python train.py --train_examples=22605 --image_size=40 --crop_scale_min=1 --num_classes=9 --arch="convnext_v2" --norm="layernorm_no_bias" --moe_every=1 --expert_mlp_ratio=1 --experts_per_token=1 --patch_size=[2, 2] --muon_scale="match_rms_adamw" --orthogonalizer="polar_express" --decay_fraction=0.4 --final_lr_fraction=0.05
Rows from block 2 of a small image classifier, named by matrix and row number. Rows with one number within an expert belong to one neuron, the router's apart. Each number is 200 + 20 x the weight over its row's rms, rounded and kept within 0 to 999. All counts start at 0.
After each expert's rows are labels from the 100 images, of 14848, where the router gives the expert most weight on average: "strongest on" is what is common among them. Only what is clearly more common there than usual is listed. The data: stained colorectal tissue patches (NCT-CRC-HE-100K). In brackets: how many of the 100.
# router: router (model.blocks.2.mlp.router.weight, 16x96, trained with AdamW), inputs 0-95
# gate: expert gate (model.blocks.2.mlp.gate, 16x96x96), inputs 0-95
# up: expert up (model.blocks.2.mlp.up, 16x96x96), inputs 0-95
# down: expert down (model.blocks.2.mlp.down, 16x96x96, transposed), outputs 0-95

# expert 14
router.14,166,216,234,181,190,188,208,201,198,219,237,213,191,174,211,203,218,198,171,203,196,175,175,178,203,149,206,213,175,189,203,193,193,220,201,213,196,216,200,211,197,200,184,155,162,196,244,214,214,215,205,231,212,172,196,224,184,232,179,196,200,200,197,210,199,175,211,212,220,206,190,216,197,166,175,153,263,200,221,213,236,202,195,205,208,187,191,192,213,191,186,200,202,222,188,233
gate.0,247,211,215,171,240,183,182,234,198,194,191,203,194,187,183,208,203,225,193,186,202,215,159,196,188,192,180,206,198,206,184,210,216,210,243,218,192,174,187,202,198,196,216,217,185,183,182,214,163,180,210,234,214,196,212,194,193,199,189,194,196,226,209,204,246,144,168,177,195,204,173,230,206,200,239,168,193,185,191,221,195,221,210,245,205,177,199,192,191,205,218,176,236,193,186,187
up.0,141,199,185,214,196,204,200,175,190,193,200,202,227,200,227,197,233,175,211,196,200,193,230,209,217,196,194,187,205,186,214,198,180,213,171,177,197,239,240,184,195,228,174,213,197,226,194,205,234,202,184,184,193,217,195,209,221,182,192,201,186,188,184,179,172,220,245,194,198,193,242,195,194,197,169,250,177,197,189,224,205,175,204,149,210,220,189,193,204,222,194,233,165,190,211,203
down.0,178,200,227,214,188,200,192,205,229,202,182,228,212,160,232,215,215,208,231,229,196,170,211,168,199,249,183,218,240,192,189,213,183,215,208,198,182,221,202,186,234,214,225,247,184,202,239,200,206,213,172,223,197,238,201,188,203,161,197,187,208,216,210,179,209,169,190,220,175,181,228,190,186,207,186,211,173,205,203,205,173,204,210,221,191,213,163,198,204,193,183,222,198,227,203,211
strongest on: tissue: debris (53); tissue: smooth muscle (47)

# expert 3
router.3,170,197,188,224,228,211,190,182,190,177,188,161,173,236,171,191,190,205,215,214,211,199,217,168,190,225,213,231,189,194,234,221,229,185,153,163,206,186,174,214,258,175,218,198,193,236,198,206,192,225,201,200,191,215,190,173,195,192,229,219,233,193,184,193,198,211,231,184,194,226,181,173,177,192,206,221,191,218,186,184,203,197,213,221,193,199,197,193,175,191,180,171,211,220,188,206
gate.0,198,174,237,201,215,215,181,181,257,173,202,201,238,222,158,206,163,212,220,212,195,178,201,197,205,213,191,246,213,181,191,227,175,195,188,198,176,168,161,161,212,220,185,197,189,186,176,177,214,208,193,229,191,194,196,216,200,227,197,189,204,185,215,216,218,171,197,196,207,199,207,185,202,189,202,191,199,218,209,188,222,202,187,161,214,214,205,207,208,218,172,221,227,174,167,238
up.0,199,220,174,193,180,210,220,224,151,221,192,179,206,196,246,219,227,191,179,199,195,209,218,186,175,166,205,160,190,212,187,216,224,234,226,200,218,210,230,225,184,174,197,154,168,207,235,201,193,164,203,192,174,201,224,193,182,199,227,208,186,218,200,204,202,204,189,185,211,210,203,232,213,236,205,204,216,175,196,199,185,198,226,227,171,205,197,158,189,189,212,196,195,227,215,183
down.0,218,197,179,217,232,175,227,197,180,182,207,186,186,177,214,163,204,210,181,206,209,188,226,188,196,227,203,203,164,238,193,187,218,220,245,197,152,194,192,214,175,195,217,181,209,195,165,181,192,206,189,185,175,171,193,209,152,201,167,149,180,179,221,191,179,190,206,197,229,171,201,192,190,195,181,194,214,177,191,205,203,179,206,173,202,212,214,202,163,230,202,177,208,187,202,210
strongest on: tissue: tumour epithelium (97)

# expert 8
router.8,206,196,169,230,212,221,182,228,219,191,179,208,197,234,178,221,172,221,228,224,176,217,195,230,210,246,173,160,171,221,197,195,197,208,202,210,196,186,216,201,216,219,207,230,198,166,218,176,212,170,197,175,183,208,191,164,192,213,213,191,213,228,220,201,210,199,193,183,202,214,216,147,225,233,224,190,196,229,209,195,173,205,214,218,183,196,167,212,181,190,208,193,202,183,176,175
gate.0,225,197,174,221,201,203,185,188,206,182,205,206,180,230,192,188,233,203,220,204,203,234,210,229,214,195,213,183,211,186,186,239,180,243,154,209,211,177,164,217,214,210,205,200,206,227,195,257,175,183,219,164,204,212,211,200,200,229,225,224,216,190,196,179,199,210,167,195,199,167,194,214,159,199,180,210,210,192,170,178,179,183,214,179,180,228,192,175,217,209,177,219,204,216,196,181
up.0,183,188,206,230,219,164,187,233,213,200,170,204,186,188,216,223,168,204,190,205,166,179,200,207,203,191,203,233,175,193,191,213,182,180,203,189,261,171,194,210,145,199,217,187,212,199,242,181,197,196,209,202,232,220,199,200,220,197,179,182,221,236,172,178,193,225,207,208,202,202,198,222,190,218,190,206,174,240,206,198,161,202,213,176,213,221,222,163,209,203,220,188,182,208,196,199
down.0,236,174,202,205,209,220,155,183,192,237,197,212,185,193,205,195,216,202,192,187,187,222,217,225,196,214,196,174,193,190,182,170,205,173,164,193,176,192,185,220,201,175,213,156,184,189,199,213,182,206,188,180,207,210,190,176,142,203,202,206,201,187,224,185,209,233,167,164,212,197,219,165,207,204,220,201,221,188,233,212,179,198,206,200,205,229,236,205,203,223,168,165,229,179,185,195
strongest on: tissue: tumour epithelium (39); tissue: cancer-associated stroma (29)

# expert 0
router.0,224,180,198,212,202,197,213,185,215,225,185,199,169,224,197,226,227,177,208,196,224,200,219,157,202,224,188,181,230,169,195,164,179,172,227,200,223,199,186,176,197,187,207,208,225,185,179,212,215,205,184,200,241,230,207,192,201,168,172,187,201,201,193,209,170,175,198,199,202,230,183,210,185,206,153,241,202,203,202,223,175,178,252,185,181,198,210,183,194,217,199,166,221,220,191,197
gate.0,212,216,210,253,215,166,180,211,205,222,165,189,215,205,199,206,223,178,198,200,174,209,208,186,217,205,179,214,186,204,215,183,177,188,187,217,191,209,226,180,196,204,140,228,195,214,210,228,188,181,237,185,224,187,234,184,186,208,213,172,212,216,189,181,219,194,195,193,192,204,202,186,232,213,201,205,203,158,156,197,177,218,178,195,203,211,196,141,187,227,194,219,209,202,232,213
up.0,214,201,229,274,230,157,198,203,198,206,200,190,211,226,186,206,211,189,211,214,196,206,215,193,217,205,200,194,160,185,217,171,184,193,186,199,186,204,205,169,189,196,168,218,196,199,223,252,169,183,231,200,225,182,220,189,183,201,201,193,213,216,199,178,190,190,212,194,215,200,206,181,223,200,194,210,189,160,170,194,202,208,173,188,190,211,200,134,194,220,190,213,207,200,234,218
down.0,229,167,184,237,209,198,193,182,187,209,227,190,188,161,199,166,185,199,201,226,158,202,196,213,187,176,186,199,201,223,222,198,241,167,198,153,198,168,178,249,204,181,198,213,214,185,173,202,217,214,194,207,174,183,226,206,201,184,185,196,212,195,207,192,217,186,232,183,192,183,218,190,186,249,160,198,193,184,194,189,232,200,194,217,186,212,227,210,196,209,206,213,177,190,235,208
strongest on: tissue: tumour epithelium (48); tissue: normal colon mucosa (38)

# expert 15
router.15,183,232,227,185,166,195,217,212,188,203,206,226,177,219,198,174,188,193,210,187,197,170,208,198,239,205,205,226,180,160,214,195,181,164,185,231,208,180,206,223,201,190,186,232,233,230,223,196,170,225,207,164,225,207,185,216,223,195,151,191,217,216,179,225,190,199,178,201,182,206,193,219,179,203,204,224,204,187,173,227,170,180,180,169,220,215,224,193,201,184,208,213,216,192,228,215
gate.0,204,216,212,164,201,209,171,175,189,181,223,148,221,228,192,202,191,202,200,188,201,182,185,213,228,183,235,203,209,210,195,220,230,218,208,174,215,203,197,228,203,173,223,224,169,188,163,212,244,210,228,190,166,199,221,186,194,214,167,201,189,181,221,194,199,176,223,226,156,196,172,185,196,201,194,226,222,188,188,205,225,203,223,167,188,198,203,193,218,200,197,238,191,168,199,215
up.0,173,244,190,197,201,171,185,203,185,191,232,175,206,208,226,209,198,170,202,205,217,199,183,233,213,173,195,185,197,210,214,224,213,238,195,189,211,196,181,196,205,195,231,202,188,186,192,203,200,233,224,177,181,183,240,221,214,175,173,235,174,205,185,205,174,193,197,202,140,186,169,195,173,186,203,198,225,218,193,178,197,182,212,165,228,224,206,186,224,215,212,213,221,165,219,220
down.0,196,195,195,221,195,227,220,218,206,208,221,164,206,167,199,192,198,201,203,198,178,161,212,186,215,187,199,188,194,212,219,187,192,227,146,232,198,171,239,232,212,215,166,178,215,195,186,211,222,197,168,200,187,222,185,208,172,185,197,210,200,207,193,206,232,221,152,170,184,224,190,232,160,196,176,212,232,205,195,183,216,193,189,214,201,159,195,210,211,214,181,228,205,208,174,216
strongest on: tissue: lymphocytes (99)

# expert 6
router.6,205,189,211,238,238,197,203,193,203,172,204,188,201,189,191,206,213,194,195,225,196,199,195,198,195,215,202,242,188,200,210,232,225,201,180,213,185,203,157,222,178,207,168,198,194,216,163,191,214,211,191,211,219,202,201,173,188,161,218,200,219,194,222,205,184,233,166,217,176,218,185,216,228,197,217,219,204,171,198,243,195,154,210,221,200,194,177,254,153,224,191,205,229,200,210,201
gate.0,210,226,201,214,201,197,234,141,203,202,173,189,214,187,231,199,246,225,195,192,231,227,220,172,167,232,206,215,184,194,220,208,221,194,222,195,188,214,177,207,204,219,228,180,203,190,188,190,193,174,181,209,166,208,194,164,220,177,216,221,177,189,185,187,197,208,195,207,193,216,162,211,191,200,212,183,211,170,200,179,183,192,202,197,222,162,189,251,218,205,162,213,194,191,221,213
up.0,183,220,187,219,200,221,220,153,202,186,149,198,188,210,209,206,237,225,185,199,216,234,199,177,167,235,210,217,195,190,235,223,217,214,204,194,208,205,163,208,208,226,221,160,211,177,185,187,201,152,197,192,190,201,214,190,219,202,209,219,180,203,188,199,192,219,207,217,193,227,182,189,205,199,219,192,193,164,188,188,165,204,187,185,196,195,179,238,237,205,153,222,195,201,188,220
down.0,206,199,212,194,196,195,190,176,192,224,175,183,220,189,230,188,223,211,219,203,210,205,189,181,219,196,216,229,195,212,181,196,156,190,205,148,176,208,176,185,213,185,187,225,195,246,201,186,248,188,215,188,206,188,176,218,181,181,215,204,171,196,214,181,161,173,215,186,154,175,175,202,184,203,210,210,225,213,205,189,202,199,167,210,179,210,214,163,185,202,202,242,225,194,209,165
strongest on: tissue: debris (59)

# expert 9
router.9,193,187,204,219,163,189,209,228,199,201,217,196,209,204,217,212,208,162,150,234,184,179,193,190,221,179,179,223,211,170,193,214,211,206,213,241,188,190,228,211,199,153,175,225,177,232,216,207,202,213,216,210,215,187,199,234,232,193,169,178,211,237,202,203,234,182,191,180,187,198,192,197,183,179,187,186,208,225,206,225,183,201,149,193,211,177,200,206,204,213,204,217,206,208,167,230
gate.0,212,201,194,171,188,219,197,244,218,179,203,207,175,230,200,200,212,170,201,186,206,209,234,193,176,199,231,194,166,190,204,212,170,218,208,216,217,192,214,179,202,137,215,227,182,179,202,194,202,204,163,206,194,212,232,191,227,225,200,193,248,172,220,218,195,180,212,208,189,214,203,208,168,193,178,193,183,187,218,180,155,219,204,216,191,209,221,187,225,233,209,228,179,188,183,202
up.0,214,189,205,188,209,218,191,203,187,160,221,199,189,210,166,195,198,158,206,172,213,195,216,199,186,230,199,189,183,203,215,226,176,214,201,166,182,180,219,205,203,151,220,218,183,203,216,205,220,194,167,196,200,210,212,187,227,235,198,207,250,162,199,205,181,208,208,226,201,206,220,202,181,206,176,215,162,198,218,230,176,214,200,204,197,186,247,197,229,251,183,198,171,186,210,214
down.0,227,218,207,188,197,200,209,173,221,194,190,211,221,207,237,206,215,176,215,201,189,192,220,194,180,189,201,228,207,206,249,175,203,206,190,226,167,214,186,201,171,203,209,164,185,203,185,213,205,221,158,229,182,199,194,169,225,177,214,163,167,227,208,226,228,201,187,215,180,182,187,221,172,216,215,212,222,223,217,162,192,204,238,156,185,186,223,221,188,180,182,197,203,188,205,184
strongest on: tissue: lymphocytes (96)

# expert 2
router.2,194,198,182,171,211,186,198,222,226,201,217,198,199,163,210,166,217,209,219,198,187,207,187,228,206,193,195,191,204,204,222,200,178,173,208,203,184,235,214,219,181,224,174,220,248,201,204,194,187,230,224,191,210,226,200,192,185,225,215,184,157,193,192,216,171,210,186,183,194,190,197,219,243,200,177,167,180,198,234,207,175,204,166,241,199,170,202,191,243,163,215,218,190,177,214,213
gate.0,168,196,213,232,203,205,181,196,190,170,174,185,209,206,199,217,223,192,231,215,211,221,200,213,224,239,205,195,211,238,185,191,240,174,213,188,217,202,193,197,180,212,208,194,205,205,215,189,224,192,220,188,225,221,190,170,211,176,234,184,205,218,180,219,173,211,195,153,220,190,206,220,196,215,200,199,169,183,195,184,149,183,220,149,171,183,207,217,214,201,240,202,162,191,204,209
up.0,185,178,186,220,221,196,172,166,181,207,180,191,163,178,227,218,212,190,217,225,209,203,180,206,199,215,195,223,207,219,215,162,225,228,198,198,187,202,214,178,201,191,235,193,211,226,208,223,200,185,200,189,194,202,195,201,232,245,242,186,236,162,231,190,207,206,199,180,196,225,199,179,188,234,229,174,171,223,187,215,181,182,202,221,180,165,176,199,173,173,206,212,215,197,205,172
down.0,198,205,191,172,206,219,226,210,191,184,205,186,178,200,208,210,190,181,173,182,155,174,190,233,192,219,187,202,222,199,223,166,195,199,177,231,193,195,175,166,228,233,185,208,218,204,249,199,184,206,192,207,195,183,175,224,217,184,232,194,211,223,221,177,173,189,173,234,191,204,179,162,195,180,162,230,183,208,207,165,201,208,169,179,212,204,212,208,197,227,193,201,225,176,227,204
strongest on: tissue: cancer-associated stroma (96)

# expert 1
router.1,211,195,214,214,199,221,227,172,187,221,237,208,214,152,214,197,216,197,213,196,230,212,193,205,182,225,176,179,227,180,185,186,177,209,199,191,190,208,169,224,169,211,227,174,175,212,207,208,200,210,193,202,226,187,177,216,203,179,192,200,225,223,175,219,187,209,183,235,196,190,175,244,216,202,194,156,176,192,223,217,158,230,201,205,183,170,219,203,173,196,223,213,226,184,194,168
gate.0,223,193,200,217,199,178,204,249,163,170,210,191,218,168,209,205,213,224,210,178,230,205,211,175,229,197,228,155,216,215,194,218,199,178,189,217,219,217,167,223,229,203,210,161,215,213,205,219,194,181,192,187,192,213,199,225,191,187,198,200,184,222,196,193,193,198,161,184,235,234,214,207,202,181,221,230,235,210,202,193,196,176,216,211,180,155,186,180,208,165,202,181,173,183,187,206
up.0,218,214,195,227,217,162,171,230,214,205,181,217,226,209,221,185,220,214,181,194,190,217,215,192,233,219,223,196,205,208,214,185,204,200,174,154,192,211,206,186,203,209,202,225,204,185,167,190,190,178,191,234,205,182,167,187,201,205,212,189,190,205,175,187,183,186,177,205,240,237,190,212,226,188,203,208,190,201,193,189,187,189,214,208,189,143,206,230,165,179,257,163,217,204,199,208
down.0,189,204,206,204,211,195,228,191,208,177,216,211,228,188,160,182,214,215,195,207,162,202,203,237,210,218,167,166,193,202,207,186,159,204,224,187,200,181,211,220,207,184,188,200,209,214,216,188,198,168,223,175,204,241,197,200,171,186,211,178,177,188,255,219,224,187,150,199,210,194,209,215,181,184,202,221,210,194,184,212,207,152,202,202,222,202,174,174,212,165,180,191,217,226,208,222
strongest on: tissue: debris (90)

# expert 7
router.7,192,187,224,170,170,182,211,180,201,184,193,215,194,187,231,196,225,167,200,180,226,158,218,231,192,170,194,221,197,195,166,199,225,194,212,189,232,200,197,192,183,218,201,191,211,207,187,252,193,202,156,223,203,176,214,205,230,213,209,232,206,195,213,147,217,215,201,197,225,192,192,217,179,203,209,210,217,190,180,173,205,227,181,187,195,233,224,189,183,213,187,213,205,167,235,182
gate.0,225,189,204,208,182,213,197,195,181,225,190,236,214,159,174,207,194,156,204,214,200,226,179,195,208,210,192,180,178,216,183,167,205,187,251,202,223,240,197,183,185,216,220,197,154,235,174,219,202,179,169,191,192,198,216,210,214,207,202,212,181,261,200,212,201,217,164,193,224,218,180,188,191,194,188,181,202,220,176,181,200,201,217,219,209,199,204,207,213,198,170,220,187,221,225,180
up.0,183,162,169,201,187,193,209,208,200,217,213,255,178,163,213,169,215,178,181,173,220,213,212,211,168,202,216,191,219,189,207,204,176,189,213,190,190,227,195,213,192,214,219,198,194,239,195,204,158,198,188,202,197,192,185,184,217,183,163,220,175,179,222,208,171,230,206,242,206,203,215,244,191,204,180,201,232,209,190,201,197,218,188,192,191,186,207,200,242,217,230,217,168,224,183,220
down.0,184,180,194,176,175,209,149,212,194,196,192,230,209,215,237,202,166,179,168,209,176,196,181,186,193,218,208,201,204,193,166,195,149,226,237,211,189,185,191,229,175,180,224,182,224,218,186,143,202,181,177,177,193,188,214,212,169,199,208,211,198,216,213,203,202,179,200,180,211,184,176,232,173,226,198,215,206,204,188,198,221,176,182,178,164,206,201,215,185,187,231,196,190,203,195,206
strongest on: tissue: adipose tissue (93)

# expert 11
router.11,194,216,206,200,198,215,203,179,147,186,198,184,203,173,208,185,202,194,172,249,205,218,220,168,190,183,225,183,218,206,192,222,203,235,187,214,174,206,211,195,205,188,211,214,177,174,187,170,218,169,207,215,190,174,173,211,209,177,183,214,200,156,158,186,237,224,234,208,231,187,206,214,172,204,195,187,201,207,196,231,165,198,233,223,208,184,180,214,201,229,222,193,194,224,209,193
gate.0,254,177,189,206,194,176,228,211,205,232,190,200,202,201,183,202,188,219,245,196,185,216,175,171,211,178,208,191,221,177,178,175,233,154,196,219,203,183,179,187,194,188,203,193,196,220,201,208,211,183,208,209,184,153,183,225,173,201,215,202,223,184,212,168,198,210,189,214,224,197,186,182,159,187,182,229,186,191,227,223,202,241,233,184,215,181,209,213,222,193,190,169,196,213,226,189
up.0,191,190,174,169,210,206,198,227,193,173,222,228,185,210,172,201,190,199,201,223,196,183,218,216,225,200,196,176,208,192,239,201,163,194,207,192,199,218,189,196,189,205,173,211,158,238,193,178,192,225,158,172,185,209,205,247,233,197,191,170,246,171,222,211,198,218,210,192,219,195,214,212,169,193,235,209,220,222,186,183,193,226,202,160,220,169,196,198,186,208,178,224,200,198,206,211
down.0,160,182,225,192,190,200,161,177,201,198,241,197,184,224,220,221,193,217,212,214,212,167,176,191,210,166,174,228,178,219,185,205,212,234,176,206,210,180,188,183,210,216,196,175,195,187,218,206,186,168,209,201,181,198,193,194,237,211,253,232,197,196,242,213,198,188,205,193,184,221,199,173,188,193,229,183,226,188,168,230,225,226,201,201,213,210,209,221,204,211,196,201,175,185,209,238
strongest on: tissue: normal colon mucosa (87)

# expert 12
router.12,210,205,167,186,209,179,202,200,209,202,133,191,190,221,207,197,188,198,163,184,173,212,236,189,184,188,202,189,168,221,200,183,219,181,220,180,218,210,206,187,214,209,217,202,222,157,195,199,221,181,197,176,214,192,216,241,204,180,211,193,197,202,208,183,223,188,198,212,190,183,229,167,186,202,206,232,175,198,208,157,246,229,184,200,216,222,218,186,220,239,170,194,198,206,201,232
gate.0,189,200,187,192,217,192,249,177,201,192,175,181,167,225,221,227,214,179,201,203,192,189,181,177,190,194,189,188,220,239,202,191,184,171,180,221,207,197,189,211,232,227,202,235,206,191,172,179,175,215,189,231,179,206,223,211,195,149,170,188,206,219,215,214,225,211,210,196,205,190,203,202,151,214,222,228,196,229,206,169,171,239,213,193,184,194,167,207,214,217,184,198,216,172,204,200
up.0,199,205,174,213,227,191,191,194,201,170,186,191,154,212,216,214,199,217,185,199,182,186,203,198,202,186,174,177,210,230,207,195,175,179,195,234,210,179,203,186,247,214,198,210,218,196,166,170,198,213,188,234,179,203,225,232,214,154,170,198,183,231,204,224,237,200,227,220,222,203,205,186,161,204,209,228,207,199,209,162,185,237,224,191,188,215,183,221,210,205,167,186,183,178,200,192
down.0,161,189,206,203,188,195,220,211,218,209,212,191,246,195,195,203,203,217,185,184,211,226,207,201,190,219,192,197,187,196,223,159,189,135,198,196,192,192,175,196,238,201,164,198,191,224,195,197,228,209,169,213,215,210,168,185,178,192,188,220,212,188,189,215,195,190,225,181,215,186,182,161,233,202,221,170,150,200,209,212,175,187,185,200,195,182,221,196,230,204,173,199,204,148,208,199
strongest on: tissue: mucus (83)

# expert 4
router.4,185,192,229,178,198,217,215,219,199,237,200,227,190,202,219,209,222,208,217,172,188,202,169,211,194,191,209,175,235,223,166,204,192,213,222,204,162,207,208,182,172,197,196,209,168,207,172,194,231,206,178,237,197,223,181,188,221,195,206,164,201,232,208,201,189,192,216,224,181,160,188,216,175,197,188,193,203,159,175,181,226,194,194,182,234,246,211,191,219,178,223,215,204,223,172,188
gate.0,225,213,178,194,186,183,211,202,195,229,179,231,176,178,230,202,236,212,193,208,208,207,206,203,146,217,196,182,224,203,197,202,192,210,212,188,227,221,230,199,206,208,199,177,246,198,201,210,194,240,216,182,207,177,201,200,216,196,188,191,219,223,201,217,177,248,169,164,163,168,190,222,231,224,166,224,187,196,185,174,201,172,176,209,189,183,186,175,198,180,209,222,219,192,201,188
up.0,214,197,209,191,234,212,189,200,219,187,202,175,222,228,183,189,175,222,204,209,193,209,216,206,220,176,195,228,192,192,197,192,170,175,155,194,202,196,179,183,225,171,191,225,191,183,173,209,214,189,216,209,187,211,224,194,204,212,183,196,186,168,223,221,156,172,238,213,246,207,211,204,155,166,212,216,209,177,193,220,208,250,180,184,215,213,182,207,234,223,186,182,175,194,211,208
down.0,249,209,188,189,171,230,238,186,241,183,187,193,222,195,223,210,190,214,166,221,202,210,199,190,173,162,196,208,179,180,181,192,201,200,256,212,221,215,195,200,190,202,209,180,185,174,202,208,239,202,163,226,197,203,196,204,220,178,247,198,226,185,202,191,187,217,172,192,206,216,174,245,229,171,210,197,192,221,211,190,215,176,208,185,208,202,203,218,228,199,216,193,186,211,181,197
strongest on: tissue: mucus (67)